Rows from block 11 of a small image classifier, named by matrix and row number. Rows with one number belong to one channel. Each number is 128 + 24 x the weight over its row's rms, rounded and kept within 0 to 255. All counts start at 0.
Before each channel's rows are labels from the 100 images, of 14848, where the channel reaches its highest value: "colour at peak" is the nearest of a few named colours to the mean colour under the peak; "responds to" is what is common among them. Only what is clearly more common there than usual is listed. The data: capsule endoscopy frames (Kvasir-Capsule).
# convs1: 3x3 conv (model.blocks.11.convs.1.weight, 96x96x3x3, each kernel summed), inputs 0-95
# convs2: expand pointwise conv (model.blocks.11.convs.2.weight, 384x96x1x1, transposed), outputs 0-191

colour at peak: black
responds to: finding: pylorus
convs1.93 [149 138 119 124 150 122 146 116 111 113  92 106 119 115 132 114 136 142 181 139 104  86  95 129 118 126 160 152 133 142 140 114  99 192 120  85 119 118 109 106 140 135 111 123 124 133 114 116 137 121 167  92 125 139 146 133 150 187 129 129 152 135 145 120 106  80 125 141 127 145 114  97  97 115 155  93 103  68 112 111 150 131 125 200 120 124 118 187 111 114 165 145  96 126 115 137]
convs2.93 [ 91 128 113 140 111 169 128 139 162  89 128 123 128 128  87 128 140 128 127 194 128 128 128 168 128 128  99 128 128 128  84 106 128 128  96 128  89 128 128 128 128 173 150 128  88 128 106  87 150 126 145 128 103 176  78  94  75 192 152 133 126 169 128 163 171 107 137 129 128  86 136 108 128 118 186  95 112 128 113 163 117 128 128 128 181 128 163 113  89 128 158 128 128  96 128 128 128 128 111 138  73  85 123 128 133 128  80 128 148 128 115 128 128 128 108 128 128 128 127 180 159 123 128  59 128 128 128 128 128 128 123  77 173  97 146 128 115 128 156  89 128 129 128 123 142 111 128 128 118 118 128 128 128  81 128 128 128 128 128 128 128 128 157 128 123 128  83 130 128  84 133 128 118 128  89 100 155  87 128 128 148 148 128 120 193 128 128 157  86 128 128 128]

colour at peak: pink
responds to: finding: pylorus
convs1.53 [121 153 123 115  94 124  89 108 101 122 139 142 117 112 133 185 104 144 121 145 125 145 145 104 128 130 150 118 123 109 153 164 118 136 104  81 111 175 142 158 143 127 105  95 121 127 128 107 112 149 139 167 121 126 124 161 127  79 171 157 126 148 123 144 173 153 139 168 181 144 147 115  91 115 102 162 145 134 184 157 138 140  78 103 129 149 130 121 151 153 173 135 143 128 138 126]
convs2.53 [128  90 128 128 128 125 160 128  78 128 128 128 128 169 128 148 128 103 128 130 152 109 157 148  82 128 128 128 132  41 128 107 128 128 128 101 124 128 128 128  87 131  85 128 155 128 106 132 117 128  81 160 146  99 183 128 147 170 117 128 135  71 128 121 137 128 110  79 128 101  76 102 128 128  76 129  30  98  88 150  94 129 128 120 128 128 113 176 134 180 124 128 128  84 128 112 121 128  99 128 128 135 123 128 135 118 159  99 128 167 132 128 151  96  94 128 128 128 128 129 177 128 128 128 128 105 128  93 128 128 128 128 114 142 128 128  62 128 146 128 189 135 128 169 128 105 128 132 128 128  95 165 113 147 128 128 128 128 109 128  90 108 100  93 172 128 128 156 128 152 128 118 128 128 178 171 126 128 128 128 158 116 128 128  83 128 128 115 105 183 128 128]

colour at peak: pink; black
responds to: finding: ileocecal valve
convs1.94 [144 160 110 148  97  93 209 131 123 127 113 155 140  66 131 166 115 121 111 125 103 141  77 124 132 144 101 115 112 114  84 108 121 101 123 105 160 149  79 132 125 112 143 158 171 148 136 145 121 147 117 147 101 150 139 154 135  73 130 129 114 162 140 102 151 136 117 107 136 138 126 109 156 121 123  99 125 117 110 112 159 102 112 137 144 153 102 101 129 158 171 125 141  94 107 124]
convs2.94 [128 128 128 142 128 119 128 146 138 128 152 168 123 128 128  84 128  95 128  80 132 170 128 128 128  64 128  79 103 123  78 102 128 128 144 128 142 128 128 128 159 150 120 128 166 128 128 148  96 128 129 207 128 206 128 128 108 181  91 183 128 128 163 128 141 128 128 103 128  87 111 147 128 128 106 129  73 128 109 128  97 128 128  81  91 156 128 114 157 128 139  95 128 128 122 181 128 128 155 128 128 204  75 128 128  64 128 176 128 130 128 128 128 172 128 122  67 100 128 128 134 128 128 128 128 121 128 135  74 128 128 128 128 128 128 128  88 128 153 128 128  91 128 128 152 112  95 146 128 128 150  83 128 128 123  78 192  81 100 107 128 128 133 133 116 128 128 128 150 128 128 128  93 128 128 128 128 128  88 160 147 128 128 128 147  84 128 128 128 161 128 103]

colour at peak: black
responds to: finding: ileocecal valve
convs1.47 [136 120 143 111 165 123 152 130 138 171 121 125 174 142 168 172 117 127 162 128 161  57 121 141 121 142 149 167  93 154 168 141 117 118 120 166 130 141 128  89  99 109 161 141 134 156 165 143 129 163 126 143 122 144 122 165 128 121 130 129 181 122 150 111 111 165 139 121 176 152 112 142 113 170 127 121 140 105 114  95 116 113 134 105 154 120 133 141  94 126 133  77 157 116 122 145]
convs2.47 [100 128  71 126 131 171 156  90 128 115 130  75 128 107 128 123 101 118 128 129 151 110 128  77 128  95 128 102 149 128 128 128 128 112 128  95 128 128 128 128 128  91 128  98 128  98 128 128 128 114 128 128 184 155 128 128 133 128 132 128  90 157 128 123 128 128 113 155  67 128 128 127 159 125  82 128  88 128 128 128 141  84 101 128 128 128  88 128 128 128 128 128 102 102 128 128  61  82  87 128  93 128  93 128 128 128 132 128  96 122 102 128 192 128 114 128  94 128 122  74 109 128 151 151 128  81 120 128 109 124 128 160 128 101 113 128 128 106  90 153 152 100 128 128 143 108  97 128 128 116 185 128 128  83 122 128 128 147 117 118 128 128 126 125 128 144 128 122 187  81 134 128 127 128 137 102 104 152 103 128 128 102 144 128 124 107 183 128 164 128 142 128]

colour at peak: black
responds to: finding: pylorus
convs1.66 [153 144 118 127 109 119 129  99 123 108 122  91 108 148 122 128 143 120 137 112 127 161 151 151 126 127 169 124 127 136 172 158 109 123 146 170 136 106 147 152 109  70 140 113 128 134 138 132 140 146 119 128 128 145 156 122 171 155 164 131 114 192 138  75 111 118 145 105 101 131 163 107 169 136 177 128 133 143 119 113 143 107 119 170 120  54 133 123 157 125 116  69 126 106 128 101]
convs2.66 [ 97 128 128 163 128 128 128 181 129 173  73 128 128 129 128  78 103 128 128 128 128 118 128 128 128 131 152 128 104 138 128 116 130 128 128 134 128 128  85 128 188 126 128 128 128 128 196 134  84 128 128 121 128 118  84 156 141 128 142 176 162 128 116 138 126 128 128 121 163 149 128 128 145 128 128 128 175 149 135  99  66 136 128 128 128 181 128 128  77  93 103 128 136 128 147 198 128 140 152 128 128  98 128 163 162 128 152 128 124 135 128 128 121 167 128 118 124  95 128 128 128 128  85 128 128 128  81 128 128 145 174 120 116  92 128 132 128 121 139  98 128 128 103 128 128 145 128 128 128 128 128 144 173 150 125  97 128 128 128 128 128 154 128  98 128 128 167  77 148 110  75 157 128 128  55 128 155 151 158 128 169 128 143 128 128 128 109  87 128 176 128 112]

colour at peak: pink
responds to: finding: pylorus
convs1.71 [100 144 110 100 124 118 152 144 116 109 136 105 157 115 114 172  86 152 144 108 111 107 110 128  93 154 160 104 119 111 150 118 158 134  85 117 136 145  98 129 114 151  82 163 124 131 128 121 104  98 108 137 161 113 141  77 152 181 165 113 114 116 124 118  98 120 144 112  63 163 108 119 111 151 136 138 100 127 101 113 153  92 117 147 179 154 105 130 106 113 132  86 121 145 119 146]
convs2.71 [128 128 128 156 128 128 128 128 148 142 123 128 128 164 117 128 112 118 155 128 128 115  82 128  66 139 128 128 106 131  85 128 128 163 150 128 128 128 128  87 128  98  93 101 137 128 119 128 113  76 115 128 167  74 128 171 183 216 115 128  83 128  87 130 128 184 128  80 128 108  97 132 128 128 128 142 146 181 102 200 128 128 151 115 128 128  99 128 128 128 128 150  66 128 128  69  97 128 128 128  87 128 171 128 128 128 128  81 128 128 128 128 128 145  79 128 128 128 128 128 151 128 145 128 128 116 128 107 128 118 128  90 128 128 128 128 100 128  88 185 128  95 128 128 128 122  90 128 218 128 128 143 128 116 128 128 105 128 128 128 128 128  87 128  79  90 128 128 128 181 106 128 141 198 128 177 128 128  90 128  91 128 128  93 132 199 128 146 128 118 118 128]

colour at peak: black
responds to: finding: pylorus
convs1.39 [130 128  76 128 119 128 145 126 115 126  83 166 146 115 124 116 132 110 158 128 167 109 110 150 150 160 131 134 101  69 127 134 111 144 144 110 146 109 113 140 158 146  91 103 133 152 129 141 109 109 182 119 117 152 138 144 134 105 119 149 128 144 138 128 188 152 168 179 186 171  90 155 134  79  91 132  88 128 108 152 126 100  95 144 134 124 140 103 109 137 121 115 115 131 129 124]
convs2.39 [108 132  82 134 151 112 128 108 128 128 128 127 128 161  45  81 168 119 128 125 128 128 128 116 128 128  48 135 128 128 175 137 128  61 128 128 128 103  66 128 128 128 128  79  88 128 149 159 152 128 128 104 128 136 148 128 128 137 128 127 128 128 192  95 180 128 128 128 128 128 128 128  95 128  91 111 106 123 128 132 128 128 128 128 165  89 128 128 128 128 128 128 101 128 154 128 141 196 206 128  70 145  87 131 128  84 110 149 106 128 119 151 128 157 128 128 200 128 128 128 128  75  88  84 128 128 163 128 128 128 127 128 128 166 128 128 151 192 132 166 168 155 128 128 128 102 128 128  91 150 159 128 128  71 128 128 128 128 129 120 142 128 128 128 128 104 128 128 153 128 153 128 128 128 128 128 128 105  76 171  92 104 128 142 128 171 128 128  77 128 124 128]

colour at peak: pink
responds to: finding: pylorus
convs1.59 [114 139 111 128 158 121 138 116 150 106 156 103 181 135 117 143 102 145 126 124 134 126 115 196 144  74 129 126  77 140 162 126 153 154 134 164 127 101 112  73 153 131 141  86  65 104 138 138  98 153 135 101 119 116 121 108 142 122 111 134 146 127 129  78 124 131 118 103 104 123 166 142 155 115 139 142 115 128 168 123 167 131 116 137 121 134 142 186 159 115 143 143 138 168 140 134]
convs2.59 [128 128 115 120 128 128 128 116 226 119 128  86 128 128 128 138 109 114 100 125 100  89 128 110 128 133 149 116 128 171 123 128 139 148 128 128 128 128 128  82 128 103 128  61 128 116 128 128 128 128 107 128 118  48 145 128 128 187 128 140 128 131 128 133 128 128 128  58 178 128 110 116 143  73 128 171 128 169 110 128 178 107 128 128  98 112 128 128 115  80 128  97 142 128 128 128 128 128 129 128 128 128 128 128 128 171 125 128 128 128 128  96 104 121  81  95 147  86 128 146 128 128 158  98 128 128 114 133  92 128  95 128 200 128  96 189 128 105 147 128 128 128  98 128 128 148 139 128 118 133  68 138 144 113 163 128 128 128 130 128 166 103 128 128 145 128 128  71  72 128 128 147 112 128 147 128 128 128  97 120 148 128 128 128 127 128 128 123 128 145 128 128]

colour at peak: black
responds to: finding: pylorus
convs1.25 [104 115 114 132 123 124 119 122 162 103 148 158 145 164 100 117 114 114  97 121 104 167 183 112 164 150 134 119 144  97 119 154 155 162 123  99 115 121 132  97 134  89 102 135 115 143 121 172  88 110 111 138 122 146  88  82 113 160 131 124 160 156 133  88 120 114 124 131 110 144 123 155 119 100 141 126 103 154 140  74 107 163 174 135 133 140 128  85 102 133 134 130  85  81 110 140]
convs2.25 [128  87 128 128 128 128 128 128 170 128 153 128 115 128 128 176 128 128 128 128 129 115 152 122 128 128 181 165 111 128 128 128 128 162 157 163 143 128 109  86 128 116 128 171 128 128 128 168 175 128 128 114 128 128 128 128 132 113 180 117 128 147  66 128 128 128 128 101  80 128 155 128 128 128 128 128 127 113 149 128 149 149 128 128 128 128 128 185 192 128 128 128 117 101 128 128 162 128 128 128 120 179  93 102 128 101 137  94 128 185 128  77 138 128 128 128 128 141 128 128 128 128 127  81 195 204 153 143 128 117 188 128 128 135 128 128 128 173 128 128 128 128  90 106 145  74 105 123 128  84 128  91 128 128 162 128 128 128 128  82  96 112 128 128  96 128 128 123 103 117 128 191 179  97 128 100 128 122 174 128 117 128 128 128 139 165 128 128 163 128 128 128]