config = dict(
    image_size=48,
    cutout=0.4,
    hidden_act='gelu',
    widths=[192, 384, 768],
    mixing='mixup',
    init='trunc_normal_002',
    shampoo_beta=0.95,
    eps=1e-08,
    precondition_frequency=25,
    max_precond_dim=1024,
    batch_size=512,
    epochs=75.2,
    warmup_steps=620,
)
Rows from block 2, named by matrix and row number. Each number is 128 + 24 x the weight over its row's rms, rounded and kept within 0 to 255. All counts start at 0.
# convs1: 3x3 conv (model.blocks.2.convs.1.weight, 48x48x3x3), inputs 30-39, a 3x3 kernel for each
convs1.0 [128  71 141 138 104 128 128 135  94 104 128 166 120 128 148 128 131 139 100 128  90  65  82 128 128 128 150 128 128 116 108  92 128 128  80 123 127 154 128  99 169 128 130 128 128 128 140 195 128  91  97 128 128 109 128 128 134 128  89 114 128 128  93 157 126 125 128 128 114 128 128 186 128 128 128 128 163 128 128 143 128 128 128 107 128 128 128 128 123 128]
convs1.1 [128 128  73 128 128 173 132 128 128 159 128 128  63 157 128 128 128 128 131 128 128 128 199 128 108 128 101 133 103 128 128  78 207 128 132  98  93 163 128 128  88 128 148 128 128  86 183 128 183 128 128 128 128 128  55  96 156 128 186  96 172 128 128 128  98 149 128 128 128 128 171 128 160 125 128 128 158 154 146 128 128 128 166  75 107 163 128 187 128 172]
convs1.2 [ 87 128 136 128  73 128 151 130 113 128 128 167 107 120 128 120  89 128 128 128 125 115 160 128  84 128 109 163 128 128  96 111 128 139 159 128 128 107 113 128  86 119 107 175 128  97 146 128 173 123 128 113 101 128  93 118 128  71 128 128 156 158 128  79 128 128 120 128 128 106 209 128 128 128 153 128 183 150 153  60 170 128 128  77 105 168 118 135 128 128]
convs1.3 [128  93 128 128 128 128 128 128 128 128 128 136 125  79 117 177 107 128 128 180 128  83 128 106 128 108 128 128 102 189 128 128 128 129 128 128 158 102 128 128 128 104 128 128 157 154 128  81 137 125 128 128 119 156 128 180 128 110  68 105 102 128 128 128 128 146  96 128 128 128 128  97 128 128 128 128  79  93 128 128 128 110 117 167  70 128 128 128 128 128]
convs1.4 [ 88 128 153 128 128 185 201 104 132 126 128 128  98 104  85 123 130 128 152 138 154 128 122  97  78 128 128  86 121 151 161 128  82 128 169 128 128  85  46 128 167 128 147 128 128 179 139 128 128 128 119 128 128 159 108 189 128 128 128 105  63 128  95 128 128 128 129 128 125 114 128 128 128 128 128 128 112 128 112 142 154 128 128 206 128 128 128  92 128 133]
convs1.5 [117 128 128 136 128 113 109 117 144 128 128 100 128  68 130 162 128  70 128 128 128  94 128 128 128 128 128 128 128 128 113 128 160 163 128 153 162 151 128 128  55 177 128 128 128  80 128 128 128 143 128 116 136 101 128  87 128 128 220 128 111 128 128 128 128 128 128 188 128 153 128 128 120 118 161 126 134 165 128  77  95 128 128 128  99 100 131 128 128 136]
convs1.6 [146 101 128 128 105 101 128 153 127  81 119 128  70 128 128 167 143 107 128 128 164  74 119 128 128 128 128 128 128 153 182 128 128 131 110 128 128 146 128 128 128 128 128 128 128 128  94 112 128 128 129 128 161 128 108  96 128 115 151 128 142 109  66 128 114 128 179 174 128 155 128 118  83  91  91 128 131 171 128 128 110 114 128 128 156 128 128 110 128 116]
convs1.7 [128 128 128 128 128 128 184 128 128 139 128 160  65 128 128 150  65  87  94 128 163 122 160 128 128 142 128 128  82 128 128 102 157 137 102 128 128 128 120 181 123  71 153 139 131 128 120 165 128  95 128 128 139 109 128 163 128 117 229 117 128  98 128 102 187 128  87 128 122  87 128 128 128 128 169 106 128 226 128 128  81 116 136 128 128 128 128 128 128 128]
convs1.8 [118 101 128 128 125 143 128 128 128 116 181 128 106 128 109 172 149 128 128 128 128 128  86 128 128 138 128  88 128 128 128 128 128 122 119 128 115 102 156 149 108 128 128 128 128 128 128 128 128 128 108  94 140  84  82 128 101 102 128 128 128 130 101 142 128 143 128 117 104 128 136 111  88 128 128 128 128 161 128  96 128 128 191 171 149 119 146 122 146 100]
convs1.9 [154 138 143 108 180 128 128 106  94  87 128 128 133 147 128 140 128 105 128  99 128 157 128 116 128 108 128 137 103 128  87 128 128 128 122 137 128 153 128 101 183 128 104 128  92 128 166 128 103 128 177 128  90 124 128 139 128 130 110 128 128 102  93 122  95 139 157 128 176 147 141 128 128 128 128 128 171 131 104 128 128 128  91 106  86 128 127 128 128 128]
convs1.10 [128 128 111 128 128 160 123 128 128 128 128  78 128 177 177  81 118 128 128 128 128 128 181 126 128 131  98 156 128 128  91 128 168 136 128 128 128 128 135 128 128  95 101 128 128 111 128 128 128 105  95 142 153  94 149 128  76 128 199  96 124 128  82 128 166 128 128 128 128 128  73 139 128 115 128 134 128 128  84  65 143 123 137 168  87 154 134 128 107 141]
convs1.11 [128 128 128 128 128 128 128 128 131 145 128 128 154 138 128 128 128 121 128 104  81 128  91  64 149  79  70 150 100 128 128 128 145 128 128 128 128 145 184  79 128  87 128 128 158 128 128 184 128 128 128 128 128 128 128 100 128 107 128 128 124 128 128 128 128 128 128 168 128 124 131  93 128 128 128 131 138 128 128 128 101 128 151 145  95 128 128  89 128 128]
convs1.12 [128 102  99 128 128 131 128 171 128 129 128 159 128 162 113 128  75 109 172 128 119 128 103 128 132 142 128 128 108 128 128 128 118  59 166 128 140 159 128 128 178  78 111 128 128 128 118 128 105 128 128 128 128 128 128 115 169 128 128 128 128 128 128 168 128 169 128 114 137 128 128 101 101 113 128 128 179 108 128 190 126 128 128 128 128  94 136 138 128 128]
convs1.13 [128 102 139 128 128 128 128 128 105 128 128 118 128 103 118 100 128 121 152 128 128 125 128 155 146 128 128  76 128 108  81 128 128 106 110 155 128  95 128  61 147  97 133  85 106 128 128 128 128 194  79 128 106 128 139 145  66  97  84 176 119 130 145  91 203 105 159 128 135 148 128 108 121 154 128 143  93 113 106 173  99 128 128 128 128 128 185  83 128 112]
convs1.14 [128  92 128 116 128 120 128 128  81 128 128 128 128 112 102 117 128 128 122 164  91 128 128 128 101  60 128 138 128 142 101 128 172 166 134 146 130 128 100 128 117 128 128 161 128 162 128  87 128 128 128 128 109 162 128 174 123 117 165 183 107 128 148 189 154 128 174 128 128 154 128 128 128 128 128 156 128 176 128 128  98 130  87 153  92 128 128 128  92 128]
convs1.15 [102 128  79 128 128 100 128 128 167 128 128 128  65 107 173 101 128 128 173 100  93 128 128 184 169  97 172 128 128 128 128 128 128 128 128 128 100 128 129 155 102 128 164 128 128  88 128 128 128  98 123 128 128 153 149  96 128 100 118 181 188 128 118 128 128  91 126 128 128 159 128 128 128 128 140 128 110 154 128 152 103 128 161 102  88 127 101  88 128 128]
convs1.16 [128 128 128  98 159 102 128  78 112  87 128  97 169 101  91 113 133 128  87 160 128 128 128 128 128 128 128 111 142 128 128 128 128 128 128 102 128 152 169 128 128 107 109  83 183 174  96 128 128  98 128 103 128 144 169  99 124 139 128 128 128 128  91 128 128 119 128 160 164 128 128 128 169 128 111 128 128 128 128 128 129  94 128 128 128 102 125 128 147 139]
convs1.17 [145 128 173 128 128 141 128 108 119 128 119 128 128 155 177 128  94 142 115 128  98 128 106 128 128 128 135  84 132 152 128 128 104 128 128  86 128 128 125 128 128 128 128 128  98 182 181 162 145 156 122 128 140 128  91  82 128 128 112 128 120 144 150 128 145 151 108 128  94 128 128 128 128  87  87 138 201 128 128 103 153 107 128  74 142 118 128 129  84 151]
convs1.18 [128 128 128 128 128  95 138 128 128  87 128 165 128  92  97 109 128 128 118 128 166 128 128 128 128 177 114 128 128 100 147 128 179 161 128 133 128 128 128 128 128 159 128 128 128 128 128 128 128 128 128 128 140 128 182 128 128 128 128 121  80 116 128 179 135 111 106 130 128 128 128  86  72 128 198 170 128 128  84 128 128 122 128 157  89 176  83 128 128 128]
convs1.19 [139 128 155 104 125 137 140 126 128 101 208 120 165 128 128 128  68 108  93 104 124 128 126 128 128 116 147  87 128 128 128 128 128  94 128 128 128 128 128 183 128 124 128 128  96 127 174 128 128 128 120 185  56 128 158  83  77 128 128 128 128 133 128 168 107 128 119  91 128  76  86 128 150 100 169 128 129 144  72 110 128 128  82 128  89 128 117 128 177 109]
convs1.20 [128 128 128 128 128 128 122 118 171  79  97 128 128 152 109 153 135 102 128  77  92 174 150 128 128 128 128 136 113 101 140 218 168  94 140  89 136 153 112 128 128 187 100 100 128 128 143  96 128  95  98 150 128 128 128 128 128 128 186 128 128 128  76  91 128 128 193 128 169 128 128 128 128 105 102  66 141 128 128 128 117 128 128 128 113 175  57 128 128 149]
convs1.21 [107  91 128 128 128 128 128 128 109 128 128 128 128 128 157 128 100 128  83 168 128 128 128 106 151 102 128 128 128 128 128 128 144 104 128 128 182 104 112 128 128 128 128 128 128 110 128 157 128  91 128 143 128 121 132  91 133 126 128 128 128 128 118 119 128 151  64 192  83  86 128 128 157 128 128  79 136 176 102 128 128 172 169 128 128 140 185 128 128 129]
convs1.22 [128 149 154 128  78 128 105 128 128 128 192 128 159 123 196 114 117 128 128 128  83 128 145 128 108 128 128 128 128 174 139 128 132 128 154 146 128 128 164 176  55 111 128  77 105 110 128 128 128 128 128 122 128 131 114 128 200 128 159  81  69 144 128 142 128  83 130 164 128 125 128 128 111 143  87 128 128 140 128 107 128 128  78 132 128 132 153 128 128 141]
convs1.23 [133  84 128 107  83 128 128 128 120  84  87  93 128 152 138 128 122 128 122 128 128 128 128 175 128 196 110  81 107 153 128 128 128 128 123 128 100 128  83 159 128 168 150 128 136  91  86 129  90 104 128 128 128 174 128 128 212  93 148 128 128 111  97 185 155 128 163 128 133 123 128 100 100 128 138 107 172 128 159 128  95 128 182  95 128 140 128  92 162 128]
convs1.24 [ 60 128 128 128 110 128  80 128 128 128 136  88 128 113 128 128  87  97 118 128 128 165 128 100  93  72 128 128 128 137  91 165 146 102 144 128 179 154 177 184 128 108  68 147 128 128 128 128 128 128 128 122 128 128 137 129 114 128 127 128 224 128 128 128 128 102 128 128 113  90 128 128 128 109 128 113 143 104 128 128 117 159 165 138  81 150 128 116 131  93]
convs1.25 [128 109 149 104 128 128  99 128 128 115 108 128 128 105 109 128 112 128 128 128 128  69 160 147 128 101 128 128 175 189 128  95 128 128 128  90 128 128 128 128 189  95 128  88 167 186 128 107 128 192 128 105 128 158 128  99 128 104 128 128 176 109 128 175 128  88 168  77 142 120 128  85 128 162 128 149  76 156 128 128 128 128 128  77 128 128 128 128 128 128]
convs1.26 [118 116 125 128 128 126  56 128 111 152 128  93 128 182 155  91 157 130 128 128  95 128 150 128 128 166 136 128  89 128 128 128 128 102 140 128 139 156 165 128 142 113 128 128 128 128 128  71 109 128  92 116 128 128 175 157 128 128 128 126 128  71 128 124 128 100 128 165 128 143 128  91 128 128 128  86 128 128 128 128  96 107 128 128 128 128  99 100 128 128]
convs1.27 [128 128 130 128 128 200 128 128 139 128 128 145 175 131 104 106 182 128 128 151 128 128 128 128 128  97 128 128 128  89 128 128 129 128 146 128 128 128 128 113 172 104  74 139  63 153 128 122 128 149 128  97 128 128 142 128  75 128 100 159 145 170 128 128 141 141 163 128 128 128 130 111 128 128  95 108 144 128 102 109 128 128 128 128 132 128 128 128 106 128]
convs1.28 [121  79 128 147  95 128 128 182 112 108 128 147 128 106 165 148  95 128  73 159 120 128 128 141 128 128  96 128 124 128 122 128 128  74 128 128 133 128 151 128 123  70 214 128 146 128 128 128 128 128 155 128 128 158 121 128 128 128  90 128 133 128 128 107 128 128  84 128 128  78 128 115 156 128 157 128  91 177 128 109 128 128  89 128 128  85 118 128 113 128]
convs1.29 [140 128 107 128 128 114 128 111 128 146 128 128 128 122 128 128 126 141 128 128 128  51 102 128  69 128 128 171  88  63  96  68 128 128 125 177  91 128 162 128 128 171 128 135 128 128 128 128 128 128 128  83 114 128 128 128 108 128 128 128 128 100 128 146 188 128 130 151 128 128 127 134 167 175 113 128 128 128 128 128 128 128 128 156 142  84 128 128 128  87]
convs1.30 [143 105 128 113 159  81 128  84 128 128 128 128 128 128 129 128 155 162  76 102 150 174 128 128 128 122 110 119 128 128 138 123 154 128 128 116 113 198 128 128  86 139 128  98  98  61  49 153 149 104 176  97 135 128 128 128 128 128 128 128 128 112 108 169 150 128 128 119 128 163 128 130 128  76 186 128 153 128 128 128 128  48 174 167 128 128 128 104 128  97]
convs1.31 [128 128 128 128 102 112 128 188 172 162 128 128 206 128 139  87 128  91 128 119 174 135 128 128 150 117 128 128 104 103 128 152  83  97 158 128 128 128 128 128  86 128 162 128 149 136 128 164 128 142 128  94 128 128 128  97 100 128 151 104 128 118 128 128 104 128 201 128  98 137  56 128  80 128 128 142 127 162 112 128 128 202 127 109 205  76 128 128 176 128]
convs1.32 [128  95 128 189 128 152 109 163 128 128 128 128 103  93 128 128 108 128 100 128 128 128 128 128 128  88 128 129 128  86  76 193 128 128 118  99 128 131 129 128 199 124 128 128 128 128 128 156 153  81 128 128 167 136 128 128 128 145  98 128 114  89 155 145 109 128 128 178 111 128 128  93 128 113 133 128 128 130 146 128  97 128 128 131 128 128 150  86 128 128]
convs1.33 [128 128 128  97 162 128 128 146  97 128 113 128  96 128 130 113 128  83 184  84 128 128  76 119 128 128 128 109 138 128 120 128 111 128 166 101 106 128 128 113 128 102 128 128 128 128 108 166 128 143 186 155  90 128 128  83 195 128 128 159  78 128 112 105 122 148  95 126 128 128 128 128 159 134 114 132 121 128 128 139 128 128 108 126 128 128 108 111 128 128]
convs1.34 [128  93  96  81 128 124 128 122 128 128 128  86 135 180  71  76 128 132 128 128 128 169 172 111  86 141 128 128 128 128 110 128 110 151 145 101 117 140 128 128 128 128 131 128 128 128 148 128 128  85 128 162 128 128  99 128 128 128 163 120 128 129 128 133 118 128 128 123 128  83 168 124 128 121  96 114 157 128 165  69 128 128 172 116  81 144 128 128 138 128]
convs1.35 [ 95 128 128 118 161 128 128 102 128 115 128 128 105 128 140 134  75 128 120 135 128 128  83 157 101 163 128  94 179 128 147 128  98 128 101 128 128 107 128 121  95 142 109 171  94  63 199 128 142  89 120 128 128 142 113  91 128 128 152 128 122 128 158 128 166 125 128 136 128 128 128 128  82 128 128 173 128 128 128  86 128 119 165 128  98 128 128 128 128 128]
convs1.36 [105 135 128 139  98 128 128 162 104 128 136 128 128 128 150 128 114 158 128 147 170 128 128 128 128 130 128 116 128 147 114 128 140 128 128 128 128 158 128 128 119 128 128 128 120 215 105 128 128 147 128 152  93 125 128 128 128 128 128  85 107 128  97 128 153 113 128 128 102 128 132 128 128  73 153 117 176 154 128 130 128  83 128 128 128 128 192 128 149 129]
convs1.37 [128 128 146 143 128 111 142 128  98 128 128 185  30 128 179 108  88 146 128 128 128 128 129 128 158 128 128 128 121 128 110 128 128 150 128 128 117  88 141 141 128 128 156 128 128 183  77 128 128 128  80 134 106 128 128 169 128 134 140 145 117  43 189 167 154 128  79 128 128 128 171 128 128 128 128 158 128 103 116 128 128 128 104  96 128 128 128 128 110 128]
convs1.38 [128 103 152  89 160 138 145 128 160 174 186 128 128  83 128 128 128 128 128 107 128 128 117 120 128 128 128  84 128  74 149 128 128 128 128 104 128 109  83 161  94 160 128 146 125 188 150 128 173 128 108  88 119  70 128 128  75 133 138 128 128 130 124 161 152 128 123 106 153 117  98 128 138 128 128 128 128 129 128 128 146  76 128 128 162 128 128  97  76 128]
convs1.39 [194  82 110 106 128 128 113 128 135  81 128 128 152 195  80 128  99 128 128 135 142 128 128 139 182 175  85  72 128 128 131 147 103 128 120 172 137 127 128 105 166  75 128 108 103 116  98 100 112 128 128 128  90 128 152 128 115 128 128 128  86 159 155 173 155 128 174  91 128 128 128 161 160 128 128 113 155 107 123 128 130 128 138 128  79 128 128 128  89 128]
convs1.40 [119 128 120 111 152  96  92 128 128  92 128 121 128 143 128 128 150 132  94  95 128 128 143 128 168 169 128 117 128 166 128  92 128 128 112  99 118 128 167 128 109 155  88 108 128 128 156 199 125 128 128 128  97 128 128 128 128 128 168 128 128 148 102 169 169 184  90 128 154 116  95 120 128 128 123 128 128 138  95 128 128 128 195 128 130 128 128 128 128 128]
convs1.41 [128 128 128 128 128 128 128 128  98  81 128 176 128 117 128 172 128  97  94 128 163 128 128  96 149 101 128 128  89 164 111 169 133  92 128  79 131 103  68  85 155 105 128 128 111 168 128 132 128 118 125 128 128 105 128 128 128 152 128 128 103 106 128 128 128 158 128 128 125 154  83 106 128 104 153 159 134 101 111 155 117 175 106 128 187 150  94 113 128 100]
convs1.42 [ 97 128 128 128 113 128 128 128 133 128 128  90 128 210 128 103 128 126 128 128 156 128 139 121 151 158  86 128 128 128 128 128 135 138 130 128 128 128 128 128 128 118 134 128 128  67 204 128  86 140 169 128 115 147 105 128 138 112 150  67 128  94 131 128 128 153 140 128 124  85 128 128 135 128  69 128 128 128  88 128 195 128 178 106  91 204 163 128  95 128]
convs1.43 [ 77 154 128 128 128 128 147 160 128 110 150 128  76 128 128 120 128 128 128 128 128 128 128 128 148 137 128  74 163 128 133 128 128  71 190 128 179 128 128 128 128  78 133 128 128 128 128 128 128 138 121  97  74 128 128 128 124 139 151 128 141 120 128 130 128 128 122 128 144 123  74 128 102 109  70 114 128 158 142 185 165 174 128 128 102  96 128 119 128 128]
convs1.44 [128 128 128 120 128 100 128 128 129 164 128 128 148 110 128 128 154  83 184 128  83 161  76 128  89 128 194 128 143 128 179  81 128 132 137 128 128 128 138  82 128 128 128 128 128  89 128 114 109 122 128 128 174 128 128 128 128 165 128 114 128  80 128 163 167 128 159 128 100 128 128 128 128 128 128  90 128 128  94 130 128 128 149 128 128  93 128  97 102 136]
convs1.45 [128 128 128 128 128 128 116 128 128 155  71  75 128 128 128 136 128 128 128 128 131 161  69 158 128 128 126 128 128 128 150 128 128 137 128 128 128 150 149  74 128 218  71 128 128 128 128 128  88 128 128 128 128  92 128 101 128 159 128  82 163 188 193 128 128 128 183 161 128 128 128 128 128 128 128 128 128 128  91 152 128 128 121 128 168 173 168 128 128 150]
convs1.46 [128 113 128 108 128 128 128 128 128 128  99 128 172 181 106  82 128 128 128 128 128 128 111 128 132 177 159  94  93  83 128 128 166 128 118 212 128 128 128 128 178 128 128  76 128 184 174 137 127 153 128 105 102 152 128 128 128 154 128 128 128 128 214 128 155 119 155 154 128 129 133  78 112 126 128  70 128 155 142 128 142  92 137 131 139 131 144 126 128 128]
convs1.47 [128 137 149 101 184 142 128 124 103 202 139 128 128 128 160 139 128 128 128 128 128 105 148 150 128 128 128 128 128 127 140 111 128 128 176 128 128 101 128 127  84 165 171 128 128 128 128 194 128 128  95 128 131 128 141 128 128 128 128 161  98 155 175  84 128 128 128 163 128 128  70 112 120 128 128 156 128 150  96 128 128 130 128 128 128 128 142 100 128 128]